{
  "dataset": "short read English sentences (LibriTTS-R)",
  "n_mels": 64,
  "input": "log_mel",
  "num_classes": 2,
  "norm_position": "post",
  "mlp_ratio": 6,
  "loss": "cross_entropy",
  "init": "lecun_normal",
  "lr": 0.016,
  "nesterov": true,
  "lr_schedule": "wsd",
  "warmup_steps": 1080
}
Rows from block 3, named by matrix and row number. Rows with one number belong to one neuron. Each number is 128 + 32 x the weight over the matrix's rms, rounded and kept within 0 to 255. All counts start at 0. Numbers have three digits each.
# fc1: MLP up (model.blocks.3.mlp.fc1.weight, 1920x320), inputs 276-319
# fc2: MLP down (model.blocks.3.mlp.fc2.weight, 320x1920, transposed), outputs 276-319
fc1.411:137205079170070121111089094137148119157087131102141194108141058103119127058085194130168036175112108062134117170118141149166153123118
fc2.411:103147104109127141150123109184154171067143136116101132195138159125131141243080052154125156135160021109099092115098035122175106138129
fc1.413:143122116177107150130102117091100170116145127131111169125151146100164165159106175183130118150147116077175112153129148162118130114151
fc2.413:091144152104124163120196095141134090134110165137134150115128126179128088099128141129139104095122139176142104131156124118117104122113
fc1.414:098123046149158121112072099122090176096078086110092154072103132080070096116154133127122144141056179188108083122123186153137115140157
fc2.414:233163076135163127107103213117108163120111129090135126120098140147078145084142150102107120185162167177131181145180156116131149196086
fc1.415:144106140144119162137144183126141161162092138172108119123103136114106215126182141140141119118145133121158101104136059090199129114148
fc2.415:129137098138172141117101141153117172140113134159120129141123140166086059172091101093153105117133128121096151097123082151144133116136
fc1.416:108160170124153102160075164180146182146116132100148105096140071102207108089127089156103093093140145076092080099106121124164179114165
fc2.416:108076143153123126150138148111145118082117098123137143150157138079076124119130109113136107130121180099157108149198176096128096109114
fc1.417:100150138154160108124125111169071136133073108202147152138129151129132128134098195137092090177107175139167199130070117117186088097166
fc2.417:151211100112078111159135135097092227158126165122166092166041181100176107157129156153140124171116204129142149132116106125143178126157
fc1.418:160117137133164164123116154171115147091118108148105131187132147117086183166183165092042158098103190063069164087121131154153200115093
fc2.418:099130109139147168119160130073169149067145155105043080108167165121117137077118075105152084157161126128146165146140157101101086115099
fc1.419:079081062106133121126176096118107133113102145115139173099099112122089139160170138134143116186110155116182132129128135111159131168119
fc2.419:129089093163121126070102092143139132141130130122090077085134083052167178122121108053110083085153154161131125139110100062111181090190
fc1.420:059136114099148159155127086101121078146162123168169103134110090101134210107089129141118150118040149163162055178195111101130088188128
fc2.420:087128121079077105089138100172170157137114154127090199099083151167158104103146159165129166143173105074153123149092203156149083084071
fc1.421:109111111213159131140171103122127119125112179122108165125098084093189090109153157188109139105102140119157224102190106082250153085003
fc2.421:060106168115115140082117168041098123116007090210111108122108071125188152136183073167113138139146081090127099173134136116073155108105
fc1.422:120119091114153061106120146085115123129169158099101155144121149115122094186097103124160100042137139145143114119234144156147162192131
fc2.422:068130124169090151109099148110166173144113126138177099151153107128117191122108091081142087122119150098084148132129066148091111153104
fc1.423:162129137145131115099144130110140119084122142124108147168133150114162130146122114123132134107128115125152105170090123137144151120126
fc2.423:103080100128143099127124126101141115098123157076142139122092068155148098132134091120133120116118140107139125137134114124144125150128
fc1.424:126119116114154100143077150101131142116100131156137113144140125135117126155124120141130167128144129128150132122152129108140116128140
fc2.424:099128130128147159123142128119124119147131125133142149121137119113139113096121139120089141111130116129125143120130141116149103138121
fc1.425:117161123127096125118140107131141160122143097122126172132118143161115147117150131127127110146096132099128122146091146162124172174101
fc2.425:082174139149123102112167124144132139080119117120135104135117123132126166117106154148113125122138102099111087086102113123143119148155
fc1.426:161106123151095156112139129160141122159121096135124162128130085152125100089152157160122115116146124131125150141123102162105101142136
fc2.426:160156142119164118153125127148119118108131128115147070121114183116139106128140157139153153110107123148107111179143127142115099109110
fc1.427:134116152094175154107176099138136124117139132114101155146110095115116104142130147119117065129133124131119122158184161153142140137129
fc2.427:087172102140100105159126135136112111111168083122147156142092102153151113090089119161147146099099127144105145137132137100114117089141
fc1.428:130151134153122114134078103091109110139142134145103145133127141128134142113107108154115132119131125132128143136109138120153127125128
fc2.428:122108155120126112151132142137126125148152132141130133131155123158166149153123153150132134119151141121133156137155112148156139118121
fc1.429:089133113081175119130124107109105129143127138136158114128103147133177145114153136127138124118097134155099151112151111128138095140114
fc2.429:125133117132152122128074133119141137118114083119126135148139138143145151142162141138148124093155099142109181138147140097158125086103
fc1.430:154136077112112116135119113140094086138144145094135170107155118137080093174123119132142134121121123159150127140131127123143122108114
fc2.430:110149122126097123148133141120134116135121117146086158125126143167114136174169144113119151074117096080140122108119126152182144143107
fc1.431:130127068151099125096124127134097106119136126148142150143141086151110121116122109173096132136132183098106156071124113172122121109150
fc2.431:117148103146151110089125144129123145133172111133110136077150095134146132152131111182161144104103052135125094144119098059149101139117
fc1.432:118136105133133174124121125110120135151148137080090127125137126167114135172150141087113111093109112086135124096133133123130097107160
fc2.432:147120087138128117094118131114099068129142152138111156126150172159110174144126129098120114143142137144113121098111117110135141133108
fc1.433:172111127140184134088101107119081089145087123179128123082122112187186073116158165152109149096171124088138130166119125128170136132170
fc2.433:185138103136171111087095093062109133190097135119156158129144117081063150133113111120137119126149073098132161115152105126137125106124
fc1.434:135147148167172164184157105134105083146126130157123124116144120153221108074154157102087139112100153146116125171136125146119147127124
fc2.434:136152151152137112123104169088145142082113137123133108106137146101130126164158148183158114154092133093142098130156126110202127085090
fc1.436:168170107150141117100143164095067138150100151167073116092170103104117138086099194147113168106097115176112111142130129169124075140133
fc2.436:102152173080132156102161142069128072140137073160134112157157138134093117132111078115129141143062057093075121131053140091143146130108
fc1.437:144121123200159088089035145157117138108127099114157216163055147154145184166121095111163069145093041012131104083080147164126137113235
fc2.437:101118202115108208120092217078152160129221118141117153072150101129169177086092192123160045107128086142167052109132131120113117129106
fc1.438:149114088122103130092131117115071132144104149100141132074104070105134180194144207176129151082164178111088120132145129145169101139212
fc2.438:171121156085171098148140144073148046108068125147118138131083110067127130145107156166172135046121151098075132139145089125069135102098
fc1.439:048094175250142098107153122127112096064157088105130132128136125210143037078085082079108100154092126081101166140138151148163192117192
fc2.439:040142156118175114117142089159086124114152167133096143111184120162155092190175107126141071169092154191117122058117146136111172194098
fc1.440:134133079146118137117082095169141139133104121143069152118148113067137115194201094176174079138123146156161085148106149086132109163103
fc2.440:087167107153171099149060155159139110145106153176131121091140103114167065067157115120152149183083134183097237113113114082149141127183
fc1.441:089145102144123153136113123129057109101080120142094083097138157141128172130120138096143141169134126157126079116135120117081109157123
fc2.441:153126093099136135140146161118156142098125153195158158132121132137097114133157153088119108140164121144183127109135158106109160102114
fc1.442:102112110126169155139074089129139115163127153142150130137117152145125103122154160117167132143073094144136171159145119079115150145151
fc2.442:151184114147111082163095173124125101125085030107133090171156116132145107175102087096131150169078128140113112204148177148110131113172
fc1.443:103107063143141110130104038092099105107134130169109113087064159130180124206101121129149117167103104139166114113126118113123099164140
fc2.443:137148112127125119156163089114145148123111141134128129165162128130151129098159135159109122111140146134164145156203163157155129160147
fc1.444:156114122119131148103140158098123141134128141152126161122089145074115132193105095155096156150121128092183137091150113134110125153150
fc2.444:119165113130150173155130120159136127132077127119094150064147074153147149167137152143149138123154153125109154150178121112167128161101
fc1.445:115085155186109117141128106135180106107132087077166110159142112118082189115117124141117098114180066125139154122167180161184114091135
fc2.445:142079076134141144112185131099109109134159101103072138143069107108132113112160085152139119136121080160111134109179127156156141115119
fc1.446:150144132127111105169097100188179110144107148127114143130138127146094134133112129103129115080162136137097107111151100112146154123120
fc2.446:120111066140168113114121142132137134146132099107161122131165119132093137119128113094133135149131146107173144151172136132117146159139
fc1.447:151158085111118091080092125116041128138151137105100089114103170101149114135090125114137119080174137092149128083159097146129157131063
fc2.447:167180105107169152093166096163155139185117205163119090140071116149137193110099167132133070150068096188060133092136104137087181193088
fc1.448:141139121101191139037159134121139122202127149090151135124149091138130182122158196158198078095111133118099117087179171099077063108189
fc2.448:176203094127124163143094157109145162110071136117161056115158163094161101053155171113190121092156145209144072062095109137129095150153
fc1.449:145122131100118112147120120139151094170158135159130106099131120121140092139127139076109142118157122142134106136189134103122148152132
fc2.449:119102119141145092126166102102165116126070166153099151114091144129086140140145123166099127153130148105097137171132184128149166149139
fc1.450:053100175144114117095232020130082116149172177152121185172237099109126184071114173164115171038206166226119167138185137100160119131103
fc2.450:138176180121053163164130189168123136201165079104059142167129000107093110110115101096171107181084118104131120068228097183057077171191
fc1.451:143129123058117106105157114107113202171078145065105129103071122032199154085233061165087113101157076113171127247063135098075214069199
fc2.451:077130150116150133140150164089112204098146119096113084188146134172103184134059127134049059077185214181010138140089091136102039127149
fc1.452:122167118155140132074126115134137113099149135138075132123180113110148152108135130121133124144110136114130128123116140108138143130121
fc2.452:141143152150150145154125131126135142112115134128130150127131114110135121094100119127108136135150124138147135126097152149143156114124
fc1.453:129079133131093111130065173119148135162150107147095153146128091126181136143160067150107098078089171143097119130084109113115119111078
fc2.453:121160126141135161083155117074113130131122169174109095142130070137146141148106139184129144150094100115147129137094155153143105160096
fc1.454:170065124169136137150140157146110136131065150143133124109020145116038153123101099148101186100097152151147087113142098174144168175091
fc2.454:118137194100154128095116121154103116130107116128115116191147088103161113065115136166112138142147124164161095125060155113129142149172
fc1.455:084127129128140105221094056144137088120129132133091138116125118077104217138109105146099077113155114154152139123180141132142139148148
fc2.455:134118127097175151174179121132133107082085148111109083153162128185120108139125126171103160151078171094156118149099165159168095104134
fc1.456:117122151094152168082147189113110075089114157173069101083149069136181188129160104131135174151167162145093076134068086176118118068122
fc2.456:103187084156144132163130150114105129159140160148121142095090148170039106159159119086135183116100150105155126139113137158155139160168
fc1.457:146082146135132112143168117124154123157148086140145141143129138128135109146094128137162107087158121144129121117140134097146146105097
fc2.457:104150132135162129105156172130170092090126156108122119090045136111144087142116125152144153123169125115115153111119151124142129130150
fc1.458:136142125139143090130130138148124130117090114115121113113140114121114114120113124107121140126094142132117106132125139139132109123144
fc2.458:109095117111129118134133101127132133105135140107125137130145096124124136131154142116121145126139122131135122103126158139131120119108
fc1.459:088104053222000107120083159160114064105111146063073062142062150181146111190118031153058210038160107123161181191123151106194184179111
fc2.459:138129082121089110119196101153113102141115104127123096127105136161033115067188156136172132227145186150123194041146146117100196140115
fc1.460:141154116144096127122156126127106145165108133171089159142140173111147116106119136190073171125131108156124111171158128152111143162167
fc2.460:201122139095129100103173185138171104103151117143068151117095117136116161112147142131118131126151139091149038127119112076175085133100
fc1.461:142108115088108138131068117144137181155175087119101118119166097058157154139147138163098206067179142167138180106167189100151084205198
fc2.461:071208090113167162081126151175127136127132018074151145108105128130118083120118136114124124167169174156153145091134070052148184074197
fc1.462:110157076089104155155111115097105226124148121094091106137172183096162155139191111154183111128124130129128177135171175040062168121155
fc2.462:105026148122122101137149129134163084202121097170117128149185100159034146075137182133146075173141183153167114107075090187110200113132
fc1.463:149133097147108120144120170111121127164118068166126079108085158082069136093166130140082095089173120185109090176134083163172128176098
fc2.463:143156079117137128069194100067086086102119188200107142132085146180111143063113118090123034185117097139051063136117088126130101143088
fc1.464:142161170128194076133103131174122009128190074079198178140118132245051119136112089187163098178171201123129202112152145168109239138106
fc2.464:117121166144109121097161092086127172123129199159057133176182114081128099084086149063157086116145182149097028136173133120096056071161
fc1.465:138172092132141135117133142106081114115091116162111092092102108131155151143101083173142107131150184112163131138106135101134170125091
fc2.465:108131133127152169118130114107148069140116093169137154129166166160086173175129117127130155186131153131140135148179114145147132130101
fc1.466:112124102101122156161176072093143099094120074110086141144169205117077108169173167169142134160167113138089146154102172133096160122141
fc2.466:230050128133088127150133130154177087081158113145093111130132132142177105171154190135179149126148114103171147107098152133160080086158
fc1.467:031148234186120041118107123089125172137044117155118071124127144132145156153084051140058093120158182096131152181165113129098188146053
fc2.467:158195173139131120143161190108186041106180142036150133158081190133121126129219166228114109143093154135155129057130115113075132142069
fc1.468:127101150134093196071156090155079020177172095157115098074178072073138117169128173178129160110156114051039056196142128182121067068179
fc2.468:120173122135095122147149149043094148071102181120125140155153129154131175124159119091100152128125130212158169082174150119085137076121
fc1.469:147152170147125148122159124125142095139146122147121158143168133131101175095118155150138142111144163105087135104093114108156140116115
fc2.469:105059127142087132167138099182113124153128095109147151088124148163153125129082159153067140162169138180112156103112131151107121106136
fc1.470:152119132096120140143192098139141093100171093042096207108132128192216135105085077141131122151127112178085114180121095092134157115111
fc2.470:078131195071119171168068103098142147115101113129191141117132117147144133119168111055175121133112163163086171075141192105133153142102
fc1.471:124128153119136136125130174104171165136098156107076152155155112144102145140117094151128120209120093087121130117111119121126134123116
fc2.471:149128153103136139143119080160095144140119080143095140117110144119120128078131134115124134114102136126123157104112152154159146116116
fc1.473:123113060118107137165169181135124158149140102115073128072134148152086086115116149145098106150091121130101115139138163122101134111114
fc2.473:152132117153142157123141149158087112165110120141128090117143162143173162148148109139104123110100113134122111103085139125128105124150
fc1.474:155169155115119122130160169172120117129151122095092079112134176166082176078125122148127154121149093207171173139149074114126137147070
fc2.474:152136173137152073179102154117131080144178126108122141118169135102151119129159109111134121099125122117052096139109134115125086101113
fc1.475:127151077138137118106084140183161148119124127129087098099075119151138102114174154110179136168136151107108103111102157110055090126154
fc2.475:121161123127170077159152158161135124122142148129083081113140143141119120075122090122129097161153135133135098124147107138107129110117
fc1.476:143146123143140143182127152137157102098097107133115124139136085148124140141142151109131141120135162115136084099100163146128103129130
fc2.476:104144121134110132122084100095109168095101071121102146100152101147113132157133188144128145072152147105116120146156140120120105134113