Rows from block 4 of a small sound classifier, named by matrix and row number. Rows with one number belong to one neuron. Each number is 500 + 40 x the weight over its row's rms, rounded and kept within 0 to 999. All counts start at 0. Numbers have three digits each.
After each neuron's rows are labels from the 100 clips, of 14976, where the neuron reaches its highest value: "responds to" is what is common among them; "peak in band" is the frequency band that holds the peak. Only what is clearly more common there than usual is listed. The data: short read English sentences (LibriTTS-R).
# fc1: MLP up (model.blocks.4.mlp.fc1.weight, 1920x320), inputs 0-106
# fc2: MLP down (model.blocks.4.mlp.fc2.weight, 320x1920, transposed), outputs 0-106

fc1.107:521440499482557461509461481535470546472478493525462536433555488510514513486531544469518512515412461421541542527514519493531572466545583503428554487509509435481511544532494428517445458530529495464508496552524480537530530477500524427553466520522503522498518438516526507602417541477455476501490530464478500487503438573443554
fc2.107:526506504489463509561547450493522492524457494498482485479450440478459538459496484533476505553479523469482480576544463551554481520448502471515457585502496502552485498479475482445497423471497525496475473508573495501499507528457475472567547433553535420468500474566512545505500458496576494501375445501544512505427562514456536
responds to: voice: male
peak in band: 0 to 250 Hz

fc1.46:452451456476453482454508520411508469479465567517486366434528479553477465433551474521540492429559479478541483448508583486482522523464482446549494598484516511539467466491493545472466514378547524514558486478531466502547500584502442424553542559412520534453526463548455520511443517488449437502521537545465422488512444512493474
fc2.46:418506485483487422494482480472494485458504480527611456458509487389502396522570517500510511462489549483501511436541509586461432515486460479502475475527376523530465443492488463550537515509498514473452467516485529486422528578484530496552478460549496462456524515413524492515503440546460614511470533511512436488471460557535443
responds to: voice: male
peak in band: 4000 to 8000 Hz; 500 to 1000 Hz

fc1.261:429490514497477503550446562465494489513500512432522496493497530565481527435495465440460436428470437553474545481491457548481519452534482506589561468492479474516476493463556535426539530503529505406476496569481410522490477431583475522433470519478507492501573489519497499534467469505547482424471551505529471586493572471509496
fc2.261:489507517510505442496459521481474501446539489539506561501540469545420515604543503528539471492491479459461501535483514457476531506491508548474483548446474538521430533475475523429623555491564493503507490522513520473524560547567439501445455400457496459500537396505485458468624501535495437498572561471469490449559460543556518
responds to: voice: female
peak in band: 0 to 250 Hz

fc1.244:483524426478535540470463593558459479491485519520462515464467509493520475581452485514474507554481434538508516517444515460501492516540473482532480508545510450565462500458467539453529524534515571494518505479478424425405496461479470492559480503518555471471486469473428537546496516530492493522495528485505507463460571519615478
fc2.244:557525544473484489522520454495562501522545483574441476529509475576608560515518503466512486484416579404493518478510538477522421402472530479522500473446387433562467538449443507548425515504473457477463540463525498483405486446468504514499498525513552442445518486487541592441527492454510505437549459589490485494474529453516537
responds to: voice: male
peak in band: 4000 to 8000 Hz

fc1.558:492463453472504502442495519570496446483440409521494570458503516509492562558495497442468461471436467524487494502433455520538545411436449398460453486450555484482543495442514534453582508462536545443513485495568500537378550515553523474509569488500489469466630510507513477460442449500538479492516564556504493609477456527472427
fc2.558:431511431487508418518469480528471561456486529462461481564475510546425486477474614519573457502561487445518468507476465539468482557511465452501533451556424543572513470487486520452490550542526527396418487580475501529590454534500448564565517484538489569447505478524528492469462467469448466486454546517528526466485473572523508
responds to: voice: male
peak in band: 0 to 250 Hz

fc1.197:516558503512513407489413478405501547496525443526412477477564512459527523523550508480509554456462512551572489456593505460453551536558457575462544505489556491543505414535583443477511459490510508447432446526548552477545599495446510445465534458551556469443534490471455497496570462505484497479452489544463522476531470498488489
fc2.197:468482520463471555459477471542528522491484506499487474468473537524470517428465547460478434430514519505498457515519504504474458473565479515527456508518500551522543545527501544465498502500444504573492509507514560457474504498511563480481389472474484515445415497425485495507518492478482494504463567474477545462498528448458515
responds to: voice: male
peak in band: 0 to 250 Hz

fc1.578:548508542440584475537527499557459563473502456481497527534506538500397478476467539517520557538509390536536472508421435497485505454464576450518452520544471517462549513544477500523434539523510488512499499519570489568529503508524455576461472512506511473489480453448506475439478455498467441496521458509464450520491439522418512
fc2.578:540586532503470509446430496498569460441464448504534431511521556516513494522569512482503549537544568488520440457466442532473507503528518467520491531484517436490507491478517529472512561476493529445484439520491434462489469534454523516449516551414497508443564499491480550578526478497524386493557466561436476485542557548540488
responds to: voice: male
peak in band: 4000 to 8000 Hz

fc1.42:515400435453585511520584436509481457463503419474475537438528430456507497507504568511545533448519428520474517490434487536562511442525440420518526533465516488555482546497491471446536487511497484437580490470451520516478472467458484550552493539490466445499505512451570544524425450466510439568486486522521522565478478533426554
fc2.42:478476445446498539497456489519509457514493452516595460466516496509522520417510502521475531532536570472448436470503507572495485560529528436537502471526502455501490492465433582538485514587510501476422563511510548412527440540486523602497440496428495498551521444558511511517564573513475492458569475503523499531482450531489559
responds to: voice: male
peak in band: 4000 to 8000 Hz

fc1.149:488510531549441508460543491552519426463524542484464554481408483518553453570520447499458512563519549553469495504487487459407526498502561530486530511521470514540528443509468483496467486456509505510503467446512519484488476425477518505513488530449520516449481552506513539507492512426560509433461486463515532459616532508496501
fc2.149:462527505509494453465453469455483513487492481468564456455477505550485490495535545489530475516499524526477467535543548424539500541520478555510506505493450512520479521456417514507548496450488464477519563454514472529462581506492515544507492554539525550572473531518489527443552494517492581471508483472533530540587538535526421
responds to: voice: male
peak in band: 2000 to 4000 Hz

fc1.348:533488511473497411498444466534429560510483485592520531483476464525453440400498488435494485554483513494512551527451543422564425557550523495521462505504550517490520545476473498559551512519437551525515513483520455459481466445486408541503481486510482462489453439452485562472505524584444553453491473537550500442536562505442467
fc2.348:491492498490544538544508524497486490516509442501454553492474458492488554444513481484470570583490488542431558473501466439550480461541552591469522495577430510505521434523477543545478486537457475506411506489487518507561499447553473496542494479434513459509520494467491482601513505509573526500518524485486519471527545566537479
responds to: voice: male
peak in band: 4000 to 8000 Hz

fc1.260:470554490516523528559536438510507455416468522499505461471509516575492444481513515476440517476449429562491468527535538617531491472536541467518547512461500573468490548406471522414440547492539488518436446515516505514491490464522430528511453415496586509446491493463514473526455492568528497469515441489496481435466472550579520
fc2.260:520487483454493525556623500516476507538513506433464500413506473455440489509490486494519444538490444519534494496479541595528404467515521518510513459535585437503535522469474485413487465532527479486429450497451580464474523557491511402540594517513484512503582460505550487450512459463496475580426462597569537510493407471490486
responds to: voice: male
peak in band: 0 to 250 Hz

fc1.605:575500456479497473476544493540487470441437538449499601466487456517542466515481508517514532520427525459494529563473509433460515466562502472519515438480469457478454488474413500498492503511555500453465594545523500526426462476449521538529449493501502557488533476485485473550478551465487503437455506471487503501533545506522443
fc2.605:412476533430483546542526488528450486527431504483506488522526576485446508475519499520437505552476517539510537457435511563529518522544462536525518492437450404521441481570503481426475462550442543492551480525433472577495490537494585464476468523493535462446525454486528562408409479492525505476450448531416462478477525436514456
responds to: voice: male
peak in band: 0 to 250 Hz

fc1.716:453513528419529540553480417492496513521545444483505547481542430542484527479444514460445534536527528572514503531528551503513517570464432478443512505472522404542513475545471539561508533420487564466443489501483429600475556501485495516415553538506532494525441489508504497513574502485521515478450484516523545440504522495553470
fc2.716:486543503542507456485532498473447510415491445509525501500421621492487493543530481483531509487420465560505471479481519454529441480508472418522476557530535483429483468493493439438504480465509501566506512427468465481504533502522462511495454491560488503533551543464501539457531491479509537522492483499511554490460553521458447
responds to: voice: male
peak in band: 2000 to 4000 Hz

fc1.28:515400477475484553538465507422495486512452559495456509540527461516455476529482509491484490448473517463488462564476550461519503430594536498482440508551495513514484600533544598459471472500463541491427532495526507514499512503413524538502515506579479492476474532554476468488471496523496503389461468458498418504522437568555542
fc2.28:558579533460549506488450560526501481552407467502564546463469563522544433487474460484528478497466424493484543482499495523511459554455466505491430477479552467489508520438499522503500528494524562561499500513471478514540512537524515471482441572449520430547463488470513480513521450575504490461529482463460508454531476467418542
responds to: voice: male
peak in band: 4000 to 8000 Hz

fc1.596:550486500563569506521537457485534488513535474563481481565510560497448482572578602476472507419532515487499452516521485521551501548469551477496532476461414493464498457567479514490494456449517586464493433541521516478506499575473462489524558483481423524447558528490562546514543502498489428494421515509453468505526497485509525
fc2.596:551413493465496448531552489555466415430532496515454543445485504517499533445494468476406516496466519471482547452534500451498436558540482446551453449512458505425470556548538517455494491555522513506474493579428472495491517495488462515546496507440561520471482426624415525445491510555508588494467470479533420508462535562500561
responds to: voice: female
peak in band: 0 to 250 Hz

fc1.501:492516523544578441468490523465476512593461510479493498498482467472531452478424463527474474565579574503510537503511548465487507569504451501528522516557529494496458614476592449461503543452432432473463527496423587450507548576432415544499524587486475510494487412498502455519508480463528515516497434526519507508523514531501482
fc2.501:523524505514511502493496499481465523510526465523515501452560473535523446583562491458517461498499512562515503487499564588501523459506495518465527499555407499490483474562484478523501500458511562550443505477525395464580453505462513489507455474477509545480465436453562502578460530495523482528520468518569528507477459471474482
responds to: voice: male
peak in band: 4000 to 8000 Hz

fc1.384:518482544483525575521482486554470487560508495583504449467441500484527502492454540543458512517544506436524538440415502477463447446441512538493439485496511555509583451472443451466506537528453426476482517467475521454486485562540527516504495536429528469455555552472508514460532542576536546495536611493519473520561490426452534
fc2.384:419531450522549544512544530475525436442431490455497503487493521534472475488390508476564513544562509450531586497557411459524483519516435513530504521506482535460467513469496496391580510544495574452532495516485465573514511489507428539519502501513490570488522535463502498491470514494511521528483450550452533508483564497510541
responds to: voice: male
peak in band: 2000 to 4000 Hz

fc1.154:503516443553512539521564444426544534451495534520572504522507445430465458495517471483482490480515569439517496542498510537553583470515510457497479490437509466530494529474518482580432539509492475450503473579572495542495501533427488519407484476570509463466521420501551516545468449504486514545535410523487464535530552521499501
fc2.154:489561523455509470471510452483517478527477494431579580484534478485507474470512600493475500480576462528461523577501468389501561495501503525430587434521563564448487524468505486485465519521540498407526562452526538517421476474515439469471461480525483523413493508535467513479581457514539496481416486508544444469506504467496488
responds to: voice: male
peak in band: 1000 to 2000 Hz

fc1.621:533537435443416442474541520503431514594479524514486464521461549416507570507429503531455466461512492539505503558443559488466536470600468472472545513502564490522458508490533486539492457419489413557534438475520498493491550473459475521526510563504535540507485501525452539492517565520514475462479476516572508519501503496475572
fc2.621:482468516425525527491437517499502524480452529455503482512511496482474503478450487462559503523478491479474535529580519496478485499471541479522488502523594462487488527462553499415473454440546536448531460521529518511567501487486502489547509470522528492497553469579547498509534474442536559510485469481493544521596525479444449
responds to: voice: male
peak in band: 0 to 250 Hz

fc1.79:445494494574480505517502464476516479581515492516464487505494524517458538536494549466570544489431506552511472446539468517537533454524498463451531532513493506505529533590428397419482541556523552515498387524478517517478568524538518435430484504548516452516537468405500512467474573449512539488515543518513487506501431520531486
fc2.79:493498499524494398521492508469527464524480511637476609491481484461509504463519518465464422485469507498472500539446484584484541551544518427556478579497459519512497476490472503487548515485459521495494467486577521456479481457465563415521484541489558448511466387474576449545507527511486529522530555528520524525485454482515485
responds to: voice: male
peak in band: 0 to 250 Hz

fc1.278:496489513524478506474448513543495495527546435384521520590506494486433552533524468514509500499494507481436464533488474498535555519509479531532479466513550492543631473484475495518477537462440573531415477306479504504553440519586503550436523469533490493537489497437465444498551508537591540563471482492513542551567467458480510
fc2.278:570558441568468532487509441506524478475368480463506562511517441475483488555535496463532582480490472498537493532448563480481523487517501486477473480534573494550496471473510422547529554484496578499482502506519504497470531497495479454471453515432479501497532461454526549519540525467550509521504491459390523531549499506604490
responds to: voice: male
peak in band: 0 to 250 Hz

fc1.80:493527465511450504552479533434479428572493436515536460481571468524521530503494526487462491509584549515471481496513517560460571534561465508511443525532557537523516456492544550508510536522468455454482501411492450526539491485480537521528512500511477418474468506489564568563540523507459420507515542517514498477451489531513555
fc2.80:515482485610466526489526552480588515478542480511474469445564584475515404558489541426487481446470499445568522475505461464478477498497458443520457385547469461470551524437423533488505419467511537454493463537509522454450486520519407470496564496513497465453490488461464490475449544451601502530474485500528512510512552529440517
responds to: voice: male
peak in band: 250 to 500 Hz

fc1.96:429458464553484487514581422463552480539543546455492433548488446500509513501497509507432451514487502512545533534483487483468555503492486478558484578465471496500468452549512534466513481476528551539543506536527470486509512499473493560563473563454532491458494523570554580536499535553441528453445589534562511511452507440516468
fc2.96:522495483474497454517540528446488431482418612475546479586495495527483491525605453530456443502495443536477545584557456524527553537495517460483497527447463477535499487596545468546551483563588490456510545498518556503496539500523512540521534509464573511498506484414499517470474502439465454488521546603537438478459509462463542
responds to: voice: male
peak in band: 4000 to 8000 Hz

fc1.514:484499516405442544567489486465530429522512509470442571474474418422441474537494542485501515539569464508490518518546514490597477553462528526466579439536473505522438513465459470539521547585449492517531482415467473484491463421540457503455424491530463521522518505494504508483522582453521465530498484563528444462491494505492445
fc2.514:519457535483414502498614584473444568442529472461470395532548541575460474533571467504507551465494504549613474521515496511517503524503508566479484476538444464484504509393520508508506520576500504535560528509522465507534467519467425565480544490505467441482500513459612552541441495467523488477521467452481507500464523486558504
responds to: voice: male
peak in band: 0 to 250 Hz

fc1.667:434493517534555563491502431488553590515452524502515487500441518584488461567469488447521511448427462502474390492438478458576516451523486540550499522573476502530516489560556509433505490439464556608526500457467471490441486520537457518478528494543497498510473431497551510584524518550454499432439474535526490405536511486507513
fc2.667:469474458538421489572516509513508539471537503517459572516463443460506577484445509595455534550521458408581422525430573556503494431563517515500579488510549576498476506493455447479428476460524535467507496513494466505481506478485580471551474460448469439435490424478474503479578506467487520559416452505462529565498512510540547
responds to: voice: male
peak in band: 0 to 250 Hz

fc1.70:532561508473544530446457428555545478503531516484425493531467455575531500555466494483464531479454552576461559574518529622487545542416510502535485537457500484415449495497533450498451537453531422408486478515512433502438529531568485578453500476486469507510496448501495441458519571502496540449514489462508473555562489469439498
fc2.70:545463570525447525497458478529445507524510505473473491575538496508530530537486478545506496442503519465501465532488496549501504570427486504473562523464519544516453528475547507483478458560507571507542487521498511415577500570508533577507531496481559523538518539541481445541445565490572448569547583483473507532463527544549499
responds to: voice: female
peak in band: 250 to 500 Hz

fc1.40:502456508489471535477452484513532508485487538500474490570420557519499450505533521515551478511494506420481455545455479505490457509555429485422446593572430511502466494507489448518490487564559517529472545503548494478434515531544534539462470564580529524508475477484516438422550500494497496476459507406466403497505465492554489
fc2.40:467441554468522480407457471554514527457475567556444475493423508522531458500485493421499506485490460517488542447509561526574492421421521458486450505525512506450498535542528483490512561474471553442545451511499437492517499528570519472410502537508466475474503581471492515559508489515463512470593511550417480505506535503461508
responds to: voice: male
peak in band: 4000 to 8000 Hz

fc1.591:492529463489483504513512597539529505591466452458501525508432502453539503522514444517450531501463563487512489495458501419474488562458551465554490523498508415542420513517526514483520495462520489471480540554468465462528528442516490440484489506523565542544499506541483558502502488527553497492459483450595479489499451560483517
fc2.591:537539605512444445511557478472424457476535563542465532570579476489435507444501502498521562584456511463472511603484510460519476515509447509542488564397471484441516493488474475501540534494477447521490504468548547504504421585496479511499486458487529483562525472457443433513453517551539475503534527519531514457442477520494495
responds to: voice: male
peak in band: 4000 to 8000 Hz

fc1.209:494465492469520515473523546476523531533578558526426486492536524541490510474530563500488439477517508609481529490551411579467548523460480513487559485467548524504470476459511424520471565496520520461486502549598493547491480517486518477485581484470501565526537502508539407426499455459572545450522420536474515549534418556422552
fc2.209:524464490520470452472475478472437541438585504547464569438509549553439515454529499470539503521507473567487604465525462399501506414505485535544473532489509569480445463440468470475521495474508508527514540506383561474531517475521441543433433488450512473458505555523520528525515470530507488586465454553464525518488515531495498
responds to: voice: female
peak in band: 0 to 250 Hz

fc1.594:494509501502472477552526500496481517479502449491489493498489555436530480503474565481495522494471460539519522493428537514481495470447440423534549554464499507529523523488423464518458474511499483521510455514475535525497526477509519495536444569487523556517501523552442525473455442505456460481444499573588506509531453514476465
fc2.594:468545514481533524476486521513481472461599524522485526438472547473499453525479512524487523541486511506432526543512370513414504515521611513552475522532462514509553551477469425465506484545529488504535471496487499539476452457459503482519507521491512526488521486507469538526531493446515590447497504529426483475508507493508541
responds to: voice: male
peak in band: 4000 to 8000 Hz

fc1.387:474448489555453425581505508487495522442535518504489484438520492504453485539536472514551462517517513549574522488550439580562501419511461536443519469510510558488456472555527536482525458534474447481455443436503481535513529550533510502475571446505485457417515494503466539542463484562565454552439414467521463547500509556485507
fc2.387:519501536520511496512510448566552475539525480541478487528539492490530520483485417538523507574550505470572526502508532561438525442559495489506419447495514497481527457532575558498496589468514531527518533479508490562458479522526495516508463519469471521532535431539492451532477563504494536552533532508475472447459531524503441
responds to: voice: male
peak in band: 0 to 250 Hz

fc1.440:450499616489519493530476504465478526449518550526424513484526517501459456594457486536490477502500531459513464532398533443484462494442438443402496531530488514497520544475479552488515529474426553408473515494503462510497486540471465537503506487498447383457542467522488465523404554568507512536520495533567599572499446533452478
fc2.440:519462505480525527460487464560551508517421431521604485542482568540453515452504534549515520438569449445463476529469449477437583518454474508515533433468509490475495445557497499552523504504570502519442453498499535490484455477518419492527505540479524577555473540474503492482533465490498469439515467532410473509475531434479508
responds to: voice: male
peak in band: 2000 to 4000 Hz